config = dict(
    dataset='photos with spoken descriptions (Open Images, Localized Narratives)',
    image_size=32,
    mask_ratio=0.75,
    encoder_norm='rmsnorm',
    encoder_mlp_ratio=2.67,
    encoder_head_dim=48,
    encoder_patch_size=[2, 2],
    encoder_layers=12,
    encoder_width=192,
    optimizer='cautious_adamw',
    beta2=0.99,
    epochs=49.8,
    warmup_steps=990,
)
Rows from block 4 of the encoder, named by matrix and row number. Rows with one number belong to one neuron. Each number is 500 + 40 x the weight over its row's rms, rounded and kept within 0 to 999. All counts start at 0. Numbers have three digits each.
# gate: MLP gate (encoder.blocks.4.mlp.gate.weight, 512x192), inputs 0-191
# fc1: MLP up (encoder.blocks.4.mlp.fc1.weight, 512x192), inputs 0-191
# fc2: MLP down (encoder.blocks.4.mlp.fc2.weight, 192x512, transposed), outputs 0-191
gate.210:476508542480560561459467411528492485465506518473484500480514536530493514478457518503575523559481635467530493510462482470541470466579513505495505535492636480474495471503457462499518498427494486468548512523483532524525480501453552503481473543475493580524439489487532526501475477460496555525459447461488573521482488536516438535472522531499479513494489508460493505572474536491525527526511546468518426487545408487503497498395522477449542531490553491518490504509541615484533487515485473545552539544497482548533511631545512469595530547550414495429580521539524489492545531525490535554
fc1.210:538570566520474488482494551440572464537480410489541527477453484521522542479541503492518443458504539460516485467494501529446428529395490479520483521490444528471507516517506505494470468550496477525488515453491534511488459507492468484573494408547503400455584524554415488476474524530452460428485493516508476492580473525535499544487425501462482509424582471505439532454491497499496393538498458557530519415530608519499503496460443547519502492583436440529495501455504405469491513460480481463505423506464463492502546479517458461520500499500510422478485508456453508474542535519434486507
fc2.210:558491451496512450477538497496527489614488493473569546506532472518491503518550462477511564477582464580482544437535542561454518470528495554469498592516415494538480543453525501434471555466517525591514512479531495465542513496481551525520507484527444507507416476525465456478519563433502535453503531499510528589483538583574551512445520490477496447532516531531457518463479543470486428446525450484546557567541469493454492470495470553533535466476585505532467527534515494510472519476468418502481473452510522485487485463484471475510439450542494556494432468491509547405483469400490453489
gate.211:467571542574507527476519468402540514487468525457514519420497439463438480479427493498559459546570451400485542456490509549475470448422582446520479586452527550536497482496463434434458518531516565504462506524489548498487455502476552556588508496458507521554517477496515544491477482481517496528482461451516546554475490489543533458479493490497549479487470470474520473487480530490554545489486423557575497487489422511502474527425493526482547491536511491504448524587479506550523474517442477427519479503585519497491527482545426502480508533508553495449555442476496548482467541575524406523
fc1.211:558529506468455512519566465492412487498485461531468535545491490530491555507548523507469470489513529537460437552549567513515478506526472589478557490489466394434588515476544519573504534559563480495496543535484555496454577513462511462496508527510452472510508489494532513474432460497478507502554499511500479499487440483528507551495455507490520467577580532571472491484434415532456497481569444437507542565520540530532498470486514507432569517485397467517509466512425537438485508511523471554428500494507531507506531490474567512459488562452469495493502487566532397464536503426495567563
fc2.211:442518488531528447527451478470607490500532506538486495498494479472501523452476527509550442436562518425599570490418488528543467451495593499492453478558485517559487527507521591483443484502425494448464512491477496487525511516481469525559483463470465550504498532565538550494426489475539480468488506505471493522510487440474502475424450507602516546479459459507442492467512485436467507544482475476415508504447534478442468462533486489574472510471504523561505448501561441500376434559531481507515465561522494504484498483487524551479510477492511507440479507533585427513506484544585434508
gate.212:504487498488476487469474515551531507463493413491526459496508491466532477511489493438507491533451493533524465444515537475497551462531441547477496573421522483393436484541484508499459497488491374548530521476501481547559511522498580550504517532562524450446489470507473477458570512521488512514530464490518484523522496542533454589486432486437409437528434490505395542520501594451416535510467484526490549487569451560396511488482502444442508471474530502492487501540496553413473485534496561490435565461452534531504532511523467521483484476490539467549528458563500513514469506467462561542
fc1.212:458494484558564507484515451490512443538549518532522545616520510475543511504524522539466470485490487532532499452450554469444468515477543516475540434561472587469528508426517476504535424501486549483499514523503497535535434492501423480512540558463411545522446502526489539538455501480476517448481424483472520498524419536508503401518492519562546560472501470467461479545529509526557447513487497476500444485468598497500563514544451549536471490465575510548476518460477530514416451483536471444575454574516550499513522467444451527529515517464501497512446542479548512506386483559573501518
fc2.212:452555458473501507438530526458513499471480584510518514480516474512509555507473480504520519458539482477514536517502457439419562487465452537484483482470450472468545460462541460460559543473502554477458513509478499542410488517493526455500527524429509534506461518578489544536466579518510459494499478602527480426507524507543486477466465503506519499513515514534534478540508383490518480493450473407421527440432509461491490497535547521527509492433448545494507450493534396590449530531450467515496525603475550427478497468542541420438494564486429603497524538503535539458504503492475523507
gate.213:504468540527467497564527486518417462485456432460472467453457473511494469505450508406545475480548560566407405530450506508488510522502463555437474493469505470465489479480471439464502467489466503492557568477533521506495506443479512525489486571463535541484488466476427543538474470499498522599493459443480555505579402475464531528449500482504577465536473502456577505479536536499539565458506495486489509481432490595534542497455474481478567501387511504469550467609518553451508474466547506489519495463485539546491546537464488567502513501505488484431477518559533537501521493511433494449
fc1.213:492557547457512427459514458476453485502606473491513489498522438470520506492603496529407554497452473491483528413532535500528517449459569516513550485479462486450583563464491494440515506473565522506482516473467548487554452509503471501546494527539518460450465454499464543487515585461503475511498547512459420539476499552513534471467477503471513574523516483474532591517530541461498383515514527476611529514481495365509475493470479545486489476515479505472465541419525504549592522489513514553529475436537526519525495492526513451476415494497510494583513488503456439463472490489515477535
fc2.213:567395505412479530549449502398584482551498536478502483481499526515478535540547502498523538484447523496450497512548493501420460476512546499515442519483525483456464514484466489445469488486450430588603456499454485486501535549466535412506515458540458497485497538455469490507477465493448449537476484461500505515473540551597516578500502519467477441500554498526469436547540496418441526461451487541508502520569409468526473521463489527538556502469470480481445500532584525549585520557503466451493528435454546542493477591520499502501433513521520485484518485493478519493506478456517425541
gate.214:480461486437516466518511498557515500536541475596460544456504522474482489453449507535542499448463499522517402408528434468369498449487494470526465455477533584478565443467536449527484474604418427504506547398502464497500510489486509445520514405479451507497493522476505529471500523510449432530511519472467459503477557531426469502474559480492512495511493497512507477447508512482523535555486514499566420454508525601542485463500458493564548528450510490562519543505521578439500493522496461472486503448530493499535479538555506431502521490538451542458503464535452489529496586502548474514
fc1.214:526524537532545543460518471458489479492481490426443397562473504508521508518542516477456533505509517532484565562536622519569483541532527496531591521535532412500484617530514491465501547425509595457499451582450540521447487515498522525509506545488484565451466485499467525505527485454503553491479466573493496479476487441571478552513475540503524480528514507521537516526508501510570470437508541458474604513468490426495465524515548489422424447479515476449493488471484470490500476462456483544550477545472566544511464472497532565505476520452570498492500559393482523526475474515511535530
fc2.214:519528492536504535446475464494517543519473517522403501535484492550507525474588511490457514489499521436520521619471562481505599568449502502513441522518421467520502492439464526446492525357466567530452520539486570518484390533511539558564488496533504535517539456493524554510448444468523504468497468484519507461500497476441456418497552505509549463480493459481526525485502484533515467457436547466487483560463494422578527477469529471496500484495540524420482476530576498561480499485513536548468524522524491421473517517502495507501478504544453513483432601472561451526490570483472486516
gate.215:505469516555460423483507503463426512578572410476456555467515502455460494441577499465493540542418517525473497440487512591530497493563499472485534553640490480512487489435483517502475521497508498449480501573521545425534523481560545501517455502476500451444481479513507522463395518548500523508469587495406507581463532533432494506493443485484499532502498509477443544551492534472414460486440556469496491508542504496472467527514528488466471494478562493495543510461496527430491446545515467601467525551521515517452438506571551498522455496476499481463450492528518520502565504488536518462
fc1.215:447509485497484466501460512530490496537492472467539558507570489488452486473518457475517480542510456542532447450491506566500419518529466403452581541508496533569489487496505470473521476435568516482490483511513495468537479452544499535525459458510528443521496506471571462563556493515474583544483544453426538555392567574480521526494501488519540534515448469493498494521517604467490479540440565487455480494476531480491422549513540539475363520513494532495537550456496487475519484535459453537498508470547543522481398472596517464562429480479537485466449459475467483533510450471563507470
fc2.215:453516482456501519524515443511530516380481500533540529476500468543498560492449455499578520496558527485489460575524471447545478534541484444487468511550526469457574553452502479450486529490442544541468505391423411453475528513554530485463498457516427552455578489484506485507455432502406462433536490524553474473514489537516525511572550505483459508490438491568496457443535492567555442487486473494455476504452493504491573502481491506566528463458424522486498505536471534516435585500474471542458482492500500451489493504565502527504531500486422431463545416488537481495528465490553454501
gate.216:559496481441516453459405595493562491494451530506544455473507488497493498544461381485580538498470489545503530486554489444487510529488539518480494517502488492483479482520591527610545502509495494524476481475522477492513493392504469394526527512482538463527607468535404392543502451492541490522532513472448404519529491573479544480500510492564497414524518461471463453477499483454505518550466505440537553455472483462552448539495465451516452474457493516533537479496517480454509477445529513498561466504474571518522494422436471540492550458507480528489467555511518485503509504481555527481
fc1.216:519469450507547514594509455503511561502523628470433542541583464445492487504448628487522494536527545532522478488494536515594484473450520566533545493469539483570466494501489472470493465460480475575474512484462570501482453490493458569464491521465502478541499610438549553580554494488563516454515526525545539456461500513479468514555503513476539469531504484516547524507492452576490450466463560483498504525484510437521519485467512533448492540526465477509570494532521539547578500467424538476468514549497473418517505531499485491523428499459558517511495517516471470590475506416471468507
fc2.216:475520502479435513441506548431515430518497419483551482499450506533492490496558479557484480503457501508487600549494493484520612486542535482450465465492492432462503489573516503564512524474484521482476481503485426485558556498476540463491514543517497479534559463539441392549471556446487511515501473481450481443546527489553548464516496503518542511500526506523481426476418552470536484578513451505443431521521528498598481482539504507610517439469544533450492490480481444461526514502621508564568391485499520518483496452497522494428464474475504508513433505465512539471496542527484525498
gate.217:479525512513490525555533505511493539459535475517559513517505451481474461528493504480535427507521493497513535541521499469447523538544468524447492533406566533506524508482452528509551527456548576464533409559470510523563496538460548452529485519450512566468558505548543585479436461482543501648536493498483509513501543461453504534510546527501511456563444534507511434528466579519531524459522518477450553527476433459559516492526497451462484512425436577417559450509563484486554513498458521478467546543501555516478509505546525470445599520470534552510542515479560562504507511515433532542
fc1.217:453590535480477543512485478444503541493499441534507477465508413554482509526498520539524508461519565469511528507484526533425495551529480515463470567422548542500511573446430508520538525477572538490534491493458505525540455526499507462519474492516461521527558524552535573555377476430499489562531494511500526500517518471481448514510546598532491442542508509534478451505440580532445502482479501451466543491478450469576479541499511441480513511438460529391545433523527484483593572498492525528477486519473533510510531507570504449464595527454483551515517539487543506486534523488411531553
fc2.217:507506547472480481591525467552520453510537484498517518509485507525499519456481481510529517434499481475527452475501486441577472460495466502546543516513552487440468490529478531517466451526510513453585513488501457524489480513509490484516507515483465529525505521552502494508514518479501477539500521534494527578524473490450524526737463510522531497547516490510493520531519506669522441560538504559519446570505519445518496509448507512572501482550453486470491591475481417471462498455543518546477470508499530562528490455522497517481525479545464447522508537465517443409477468584561542498
gate.218:459537474491473521480499496507476528477487536518543502489510491468489475503414520522458483486474469549481452428530466499511483560503489574449481478396550493541481544518497463505484528543492531455490504520442515476440500500513518527607551525447474474509462495487409517520559514529441448510513483425531530521502489446472535610505635455462460549518433538545542484421504488480599494504454493506469556487489412519478526470544579548537548481475430475507490487518642446477465472474487522480474507510523485508503493454548500428465510507453568541505482524503489575478532501465434454535
fc1.218:573555505448513537601488466476450473494490485454531485496484544590525510496550502571491457456531558510444531476470571473485469560497514479586493531514520508513563540539467518502506434505527509502515483496460473506524521495517474481521485470452450559399525520518469583444400516495465463547468471523387444483502552447525436564503525602515502493500524510516530483518465490491526551518542569466450528503482441502569486514475493516551500504469530554545453497515496549473596443485507480494543601421468484591490477521540493503474558527542514524437516440470542467457458503544522491487
fc2.218:493485484480493547472504509530490489504543556545519410579471493494509501476481508507544456479564523494565530550485511548449519517453461555422499447438551458548408491475483518529491484424506570484460451522454493513547397522504470454504480461518480533566436478467550516505473582472471510550497511516520455523492517415477421519527516534519565453483425490504522423555551457534563481507487537428473471494493520524515487576499572528538455581457494511499526472454569519477472506467545534466497453535481460524513515460552551453512482555433515505522541529534525600603495552526461524501
gate.219:477505521520407479556475478469509481496485427452529513568463510534578528543542497532482495455496511564483477466468509480503477542491510619562537455477456468444516522499462464527522467568545479462465599440548501565500427476454486508426521517516505515447490486491548468473541504470515565454504453535497493518622419536497486537477442501458525616494549497505469475532477472530511494472512457493477512494498496470485595469457535525491446507509514449536480536480546492529593486453517489502530498468474542463489592486501441470555484480564398492539554502512544593503434513497501477525
fc1.219:568468473570531503512440529471518505607576523492525519554523548493510489477539578478488462530379438565556508420497456504547537451527445528525574512529421534514472453533531500493455402466507432486526524508559556521512516442517514489481493482480534469501486535444489497521491480543583521576515491483461492508452543487468478542529402505496566541468527470474485513604460457506459464562518588417480485519480514414449497487521510475522544514507536458563498502549506476479547408508543498513446541517498512497526519472514535539530451462489482527566469506472469502531440531475503503526
fc2.219:572535477442547587456538511514521542417471573527514461506455533614523494505496468557501551520505485516517518532451506457464455549465527511462452469440550507467529466550526485435555493532466485480492556481489443570479537567529551467463502590511497511539472525468464503394524517497507515463515435608578495473534458524487505513511494497539504437528451495495534446533511445488522532442582484492522546430513518481489526485512484538553581462501477506491441422487543528553507572459477522438477502416458459414468536520455463569475504496544527537513536501538453488485473485459512506532
gate.220:440533546455557523467501521511476464502541447515495510488493443454481492471514477538516556471525510468450468472522522474545477540475599427481504472461449487548519439475523495454568520525498538402529492553505515495551512547494513537532509482432466582484512461533443527524451562533449471459506479457496472506536503592502533479474558521559547555527598517503546501427518581515515524484433503469535441524538545490492462517460522565526459539484474492503503477558456524556502589586511483447463465499558463471525513559524512505422517546595497522484540496523470529391502484588557524521
fc1.220:462453483489563488467461493548461506525588479485486547486509493439477489487462487481482446475463526489479477439496499455512506475493592474524494418501437461532495456513509523437545448502498485464465504540524429508533559498490572557490470484443501524456472480492468537439503501560430459444520487394524484484509531572435464520476478494528519573543525439526543515486484557500584521521510502434587459476539463462483463459458548544605444435457559489522490437551471600500479454512475483500464577470498484523491509581528519553503483522562545524501590493497432522446525503547494450526
fc2.220:521519467527513525512516486536525527426477600521528481505494461540521477524508496439589520541538509532493519511542493496532579572473461529429492423517512540512474487517446517503535402469467480492466456482445428533463504528474505480370530479546480495456512511469521477480535466547544460525490491502465515419482531454489482534618503507432515462478505481506473432504485429595481489476553516537502517397502544571566515584544521512407519520496493468533543474485564451453495523528423502509555523542457535487527489476501549491521497524522582500549555500479494538528522555412499475523
gate.221:510535487490590534497538456552478438526498485531452555504461477488562494495516505476464560497475499529513490514516498506549507507557547497411451510466519550500421457401471467532474583558566499458518516486472540519492505536527452485456523483450453586514526424526528515533454537457543489485444512527459466563506467535422533494448507528427529518454584508465504506476605515508497512478507508480486516517571527527524503532445499506441513540537529437527491500435555511472481539545587416523492423589469520499539470554567517518564559580502478468526553478475506546472448421490521493465
fc1.221:470487530493514474510528535460543528479517518508455526510478488439515476447470482522483577429559490489591460480545522503476458480482510442444445525453473494542549464528471469537546511511581509465497482466469520459508529494469456543566491456507642514580535494498457564539514492516449457527479520464481485513544527523527511559504601491562517467526541527542486501549500574494554534501447577489506524544489465477614438542538568495480506483533528484450504453467483461545497528531437475518530484544516524475569490498563449558502508470479519520478573481476470574458524538622444580495
fc2.221:428524514545466520389550454488467492564618521514478553501540449450467528456460499454463518489553484490480512545497464463485489488548573468419440489448521504545539500472520554514546497562557482482464511499446427554488575485505484496402524536509497575441507501497512579534480544551481504423579473486494458484494483521485526527470557499479530544484505498488505423512582598496534568528477520536446461531550576561549474512519459509452502513495476453496503530408533468539428474516519470571504530480525504465501529487494489509497542529498451508491515467577507478490478464427531511572
gate.222:482464545472431512462492432604529487381432533463527501467583527501484489476491495515513511516571485454480446521476524532478407531472531457455564509442519573492473489447479491467572490428497521573509501497429462502567503526449460527554498443487509475521530459483558480515520495466475474459480537567491504515464566503607516446453498484546454470493477532504501483467474547483591489562485498457463433485461459508471471520504481526522504480507476495476485502470449516551537544550481534471438507448525451529479505500499430493420609514503457444471507554457550515489516479606481552484
fc1.222:528398525479451502489456490534552505456499496536480576453511461522479516534425475516539514451501434447355460493542481498471535512467498454554516541558500489430467551532473538503513553465505491416540509580442472486482573564483541460471471490522515503401526478510484463544407423476527442525567521555460477473468516516481536487475517450508437489517472496530547531515472549490504526390533527510486495538528471447444509463481474535560519501501552496519489545505427446506561563564429474509535531504541502475501552515558545522523549484458466504576470489460510432464506464506503498505
fc2.222:493497583500461455433564471553520468624549465429498456529507558471511472553467549435497464531539520507510439513544481483544420467566464578495543461510467468521580518488504455513432492456486548460531504426509455435561487481523517489423513507493490607461535502494548478557481477479508583473496510456457490467487489579563528517485540488460433504478499516523458542533463488537488474500486578460445507559497508483535502463403490515517455537495489458577508448488430498529417467482474470558539508547534528527543489465522533500540543502492505476466445442532472507420480516517483473473
gate.223:460531535520525503481546512462541489529536448496512417540422457471518459483525423492507531458483558499536539495532487507509587488473545434562445515538478506517510524411434527445439547485483512511505513487492424489500478529481463499499465508585554538529464470521438480471519519492498506477481505492487569564635469517519497542454481468507526602496519590505489566504523552496522468486509454603514512453565468487513542482483481507543525551558520488519413528429513477561514528478534491494555512436478467436548561525502480526514487478492480473487513487479499425487526454651500500448
fc1.223:471497500599491514552525520478480442508549477509473548495490464564518531486465538521494493496529503462522538498519612508540463512445463546540464550593499527495482518458529481541505501510442493456518488586572543455491463497577405461464523493443413529451515506472489461489452480557489451482460446464433507517471514550546491468535496531464496446444449424506436515519468463508576534525458539523499457534401523486511489465527415557491565557477506481558514530477573438464384443492519474550533490567476510520502475457521500528484432544488481455478468489544484493489504514487592480489
fc2.223:476503501497479511437553593454546513565498477492445475476498522491501503528469454523483435529480471477502530453479496468401543551446508544469463407493517497500463487522502547524463466574448563486440470533552488530467459505463510449489490454453474521516574506446511476414501452541514464436494505513526516479534479467535544416510504495440494440487468575427537422488479509444494585510522513591521506527529554540519536470456478455514512520552542494502456515475463498527499495407542481472574566410514543512481499487425510525465531465573562552507457495472494472602492514469565554487
gate.224:457544507496500496438462511530466504494432463503481436486415480569526519554530524493514480494492537475489478522424514493473493494471551554462503491523465530510500508439489487462573533520492477528454486469542490401579518510602427486495542518482492559479457458496441505499477480435461607443519390529533466498578490526494434464496494481450487542497490381526541520544443497529545475454508488487475505470447518563460494460531487453471425531508514569460536495496529483491519566506482618467475492465446485413451524525442478472493488484549487472532538475538513530476540498543534420425
fc1.224:468553542491557515493413458541478495496473467507497486511419515567508522521452487494530507538497518473553472513455514543564529502483520503466410446538518421569554460536547500493527562517447512505474472533515487474519476511571468483546514517505546542462438487510474488504499454463448464475543390510495485469522491537472489498489585483445477557428414426507508544450488499484519566433477519506477491465523508569459486526469477496530465547547505560505521476501511494521500564472469532439555408522483426498441569540401492509563520522536480496506545451524389451511555505596526445474
fc2.224:530511457528567513524558508549479504467519433447523563483543473472487500508518456583458505574529521517500491500460506554554475522550449555518599479536504548551440505449514441534503484504530452444583541483554453399587482449563413572497510497512556539512506473496531489476513439534462543443521469503455498530490482520454489484595516496525516397554562435506484588476434561506496485539527480510480487537423509559511522449476487513452527492479505474462567519544527558514479503423461549514492503457528520542460510478484521545515523524481555488513486458547570525464490505528499424483
gate.225:561483479473512455492466526438538499548515506566582554484501515518491504540537489475523434450523470487424549483448475523531511451436526542493546449481388482524569492498484503530523489453554471561479586515531513458473509493488563510548508481471542431499568512470518467486487449546564556511556561456508480504572488496536538453484474426522568510497536472501430506422446543479411412529470500507532426463539507502485507505482500512465492477612444558530500515520483518519495476551526546520456577472525467453431535487583476495500494473507518507552446453544467462467545567529548459490
fc1.225:517523517441472470528463525472520430511494445499464513515487564506526513518430459532520511480447557519494504505543474528445474486528595502486490523498538524472484573497552465485468493601456482489497454453474530557500547495512529431442522481553481540493458506502455532461454541501411468535464463487513405484493544520468470583489511559507506522492494489502549501496467472495608568498551481485491487449483435592528482509443475476608469525431548491462520497474560460509563498464482474476508417537452538499544481510430493463471506552497483522438439486487566546513492464528661482506
fc2.225:533513481411509496471489515491542505480466506522492449490508493522500487505420532494552442503563496602526458557506526551504440490418530544430563488474553519479496515512464486554521473583510402548542486520489440530492479515501496536483506470486503459442431491417496538493558485505498466497487460501481470441461523488556512587429559512460473474518481547541452501601427511437545516480447480527461506409495465452418482546478472525498483611460482521551506559520550497520512387519448489505480498542517477512530482503500492497494484512572559526487421507547479556540486565481568496490
gate.226:457527529476527523456482515434483471444373486500513496538499492543455536511451527522553475570417493466480466531491447533424497425555548467412538579460472542509469517479542471520455505548489545482484500462503499542592476541528577558487530577519469463487451492505437557466479528441381484515491467443506493493447578523431521536512515467490492449469494531489482485483461571489414519510489503471515500527561424471432452560462466490528496496466513499432483505536513463537451522565489481464427545541508470558472482509490412518487555497507477498502474509467517508499486540572494499564
fc1.226:463510488464517559436469522449518521427406472464490517533519446415541467504424489408526451521464507509505543505543445495439446462490597462443468548404530570514437474503537426494478539543497498531512463471470568539570480557475537521549534504550498521465454458550502530506518498488425512554465492491554451508484537465468510541493541509403515475496492531519489464454496584506481511527482500515545534498501436509426479526447519494495462555467508529454558498460539500512444626555516439504415497461501541522514484492545473447448553529508512509503497540481543555489448492485477457511
fc2.226:536518525534463471491566545475497545545528509487448523574457565493507476500486451479440545397480539490440430389504441425483516527531451545542519474507451408442478518486461460543480438529513489506496509484523485491489495483436497515606495469461545516457530483467436494447482475475459464522492516440524519560534481480482497453611468495418448500538493550499549535412526539590539444443534492526487555515517524511519566480413508468563499447491527509487520548486528512491498425410498499522514476453483515535484517540491502561461499471574549514547482488537489523449529569501510520493
gate.227:557471497547452526590472519520509508577504531503575503507477506499502511457505517412502435493455446573545534421450473516479601460509439529469479557599509497484474466559529508532488463492453457499513501518548552505486510497530532518431492454442540460479472522493438551458501476526488545519487479479445540512459509529443489544539415484487543532484499470463417507582458467519415472485528489504462496496477500514511517487495466544468490494439570501610454479510533583465551410508542399589531556538503536475503476470514509504531449466498493488523455489517452586528482507515498437470
fc1.227:548500483509555488469507518517447474514534524536463527516500510489383536475498449500535496589512436522484545433522481547454519539526485410514503495536522483521563498527568504488520544451466542505527519506500464467501556515529520528495511392539534531477491532468498531433530511512538538511494553521488433512339647504467548475492512477489522486456483466479542458531508481524496476507534486524495535472431517509469417545492447511504446537513533544470501514540486580487503469484464460540525478528509532430443310510454510503502473519467512493480492468464524482529512472538527530445
fc2.227:406454504499456428542425473508412513476481428439615526565559466480482525470425487470552546554521484528509497515515509593541500511570494451459487518517556515599478499496514445536524503490526524558494450483487502445493483456526483542524492481484486475458407452496540484586484480489467490535502524440485533529417585542518470555507501490420537511507509510492493536420535536504465483556506474457550486574518490563513418497529556519439522474490537484490543509515533457479495588555448473541515532479537515556509434470519509475461493483467436482474494478455546505482534467506533425481
gate.228:478541534483497522531561441555500505496460506518528556471508495513519539487536489468474524609566520478494502520405459526456474497512480515508521571515515550455477530479433461417482448465450544470530549460481535466473469511481444564498512497591522497515460485514554502528477479486529559485483506577470561526538506454518498442453458487546486497446485492445481517518574519470484316495499489485488399462506549506455547516498487562447532498538431485432528519515507491557452461507505586451492474526529486445444473534541456483528479478518526408487483499547579437436510486476471494496
fc1.228:512427507576537513456612458532472506487465484501418474528476423519506477514528546483428481453509483500443532492502492468505539544449498474474426542492461555513477425439431566490500516471551461463508480545572532491481475540505531501457475519462437574498436435496528526528434508520484480549499454486501541534474457515452514446491491466445458474445475524492492536519496500525479582469554586496453452551470553527536522465529427514523610522547474486476464515475493489535457503527564499594454547480475511525551548525500567551468484474504441449554510486502474513499476429558493603515
fc2.228:532476456414516475476496553491524515454460566501419391504484488491508497546522489480604472554524456511529524528481423520519499485587541499484532551506493441464480491527546513538515519510419497463510508473506432481523448460484538479507474547440477478573507503566494450572540496422500487477511528488491475521505488572518516543453520486490525502472492558519551535466488434502488478548491428352453550506577466430512484495540486478541531464432517453480476486399541477530469484448484439472536470557473550486509463454487484538479480514486487471518532594484547566511506437535481423491
gate.229:497471548474492483556481443506501459615502458483487515463556496497445562464467523562544549559457523488498532416501509529530479445535567563524506456467479515491457445482559558521555543500482512490597575438530459541542528522511527566503526588503441531482528452505461486483497537518532457439547441509464536559516507569516495465457490471514535479508527530428534493511497518435496481514462462473524463504545546498458508450482479514426513533467507441474431502544535527514443548532544543540486491431534498459566556550453459525502549558527472471458591521534561467452447450544481498575
fc1.229:475480498524451479550500533542483431557542515526525533468493568530450547473483513554514548439467541476576444485499475469433467446440493530511469473529509508569556495528500591533544464599469579428533519480543490508524572509507522539462424528427528486420509525506494475572480535489470529498561491420404528541493486475475529507490523529531466456614486518486471481559533487485477469574476484502482510450464528484512501452515519573533555498515404467459489473594543514516542511530511515532476532522525451452502555541491471490473516434533491507448557546556523458420491534467502498535
fc2.229:498481468559536503565507479500514533520396477484573471571469604514519491591551452486529461525487478511437558564488519497504476470439570471479511567527522541494496545539471498502468464553520521543450426533480509499466529443521544473500506531530467515444457520514580479503484506488547472598500536486487498536494499462464530471480484474473542531518606457567504533495538486522488443524580491500518600439419468570581498535443445532459506474462483507510474455528499522462589483454442500487524563561450480509489472509567517472456515488502513541531535467454483542496500533513488390490
gate.230:538482530498497499488508496485487464445485532535434525508518489444457532496492488488522532481502614487416555439438504573515455560532530501443475523490521559526474540422456473490529540512492521546495548501458488429521519541444501515499520387526549570551496487485547495564485506488423525503451519533449560487596488537503486538454508489454464456479511553485440471511496480509506477486437449520517491530530503530591568501559441532521469535476426483443527557537550513504463575479503562502521469531507514543451506578481460490522512476453505468368534566454490521506601487527509454473
fc1.230:438370466459465485546505429463456496423447489548482568549520471546462554532441515500515525507507552532500507442497476535488531567496454532494546500523473520445513517382523461466514460508500475552493543417471484454476479464500446555428518446503488538484529506495513478566520517453461522499471447448464524489522481492525465466491483511546473544477466539512417454513555493498548493512483449472510471554424510504417540512547540552506564495519434505477521561518399495483440487453473477456575494500526537536430521466478439534401493512464497475400448472508534550518522536474510494510
fc2.230:485576603518556441482519545555449564481502503517478568480459484489480495445446491514504482481498568469466469500471489491578533514554508479546489486546556501427470488452453457556458527521522439410462572476498521432487478482491469488558492460518559526555537483591497522448446455515495474529501536510432538494576481534467458577591404482520485550475495537448522511505479478627503476500508496562488453527486558511466521444535476476484520525476504484536531526544477470508445447465505504474520479451534451520496514552507566516514507497569511427438488472524506540518588437527492521440
gate.231:467461502524521493403502507494515442493489447476498503471450551581505485596537487493564532443526549482471521447521504496468509504470463532564473489548476478502464458517491577475532475510504508526515567491540474523524480464476506489482504502465426576527536514517444429478503542377507591499543480519477471548526477477527452476470504524516446469539595432543566535516454514457561469522533462561554517480495554530533493468512498500410497488563484398508447484639557478486534439491542544540524550493470559435523524527530452493530508504569492518503466484499504512478467441510513430551
fc1.231:508440493525485494589507494470529455582461515557522493491536470474518452496489545468524472487439496554482515489545502513467562454507556518478533502503465579503417540502494411536422496538564471565471516452498520534482521489560516515478507532439419485498475462485529533533481485544518500527507452476535586514511450537432534486505462475522556505470509501424421451520499465459495506511458584496536426552550514523581489462441546502560561516492504488525484527479435487481475628480567499487459519495487494449593528460508532518471464513425555555521512577527463525462410513493539560522
fc2.231:412448505447459582507538483519565441532483537594486491505479549493486560533491539563447495462479446449463526597513507426445476477499475488542507505487436525452527508522502501573455500476508468542391472526556536530498516547509488494461498512409462463503509426468518513569510499479521492601481507435585450480512519395541511427470495499548517476508527492507479481513498455482534571484525517475501500480447504554468478492464436394509553483480512534452506456521513535488477509520546497523431584532529449459507472474462501543467539512480433586465484463480522537480526562480536542504
gate.232:588481514501474494555507499496450487491496503487479525519535544519502572470506519513471534544439494514505480452475497469497457438549519580474478435431395501489468431476572517524544511541499552477592575455552471564548523555493498542495529540480516471465425450504418514512474593477530466401512509541463460497528526544501521526464432528558535479494543556449469489510536457473480443569549516461618500470501539504471536464528482524505465569476505500479521487523547553492466533525521508507474447483474486473506497520396494515482496531550466520509540516507565454390423556534479499534
fc1.232:460531491415561508524479464524505447501526470522517507474464559523381550492443481526556547495535554522520481493538453502463471550488511518545487489497513490518481550500533527478474545574525505457541520497446483538550501486458538447471454498474459497469531519528512432533523532490497473532560459494476498557485465436499522457487544571400515511525498553515513445421495511510418475489500423494526517478556582571498476560516506555467539544487387430562496478495557531465503559515502455512470498551555426488505554560542511449495556494539459459413555498572453523502544481471554444566
fc2.232:448437481525485502518543504559480532531456442510547458611537519433499450557499472479514486483505475514439576495483605567545485409414508491532512510569521542524480480455455497486478495451592478473505504552586584466511468444546499455476455540458465538508482496495564467582466489506525454576486547469423495557459513490513514465460523474513528519500536453488489542589523477473467474459523503485493534470493464472529452500408495509481467513439466446533535486553448505503546477529483536461542532483504501561541466478540558511522491493530524508555552549541461463440483482567478420455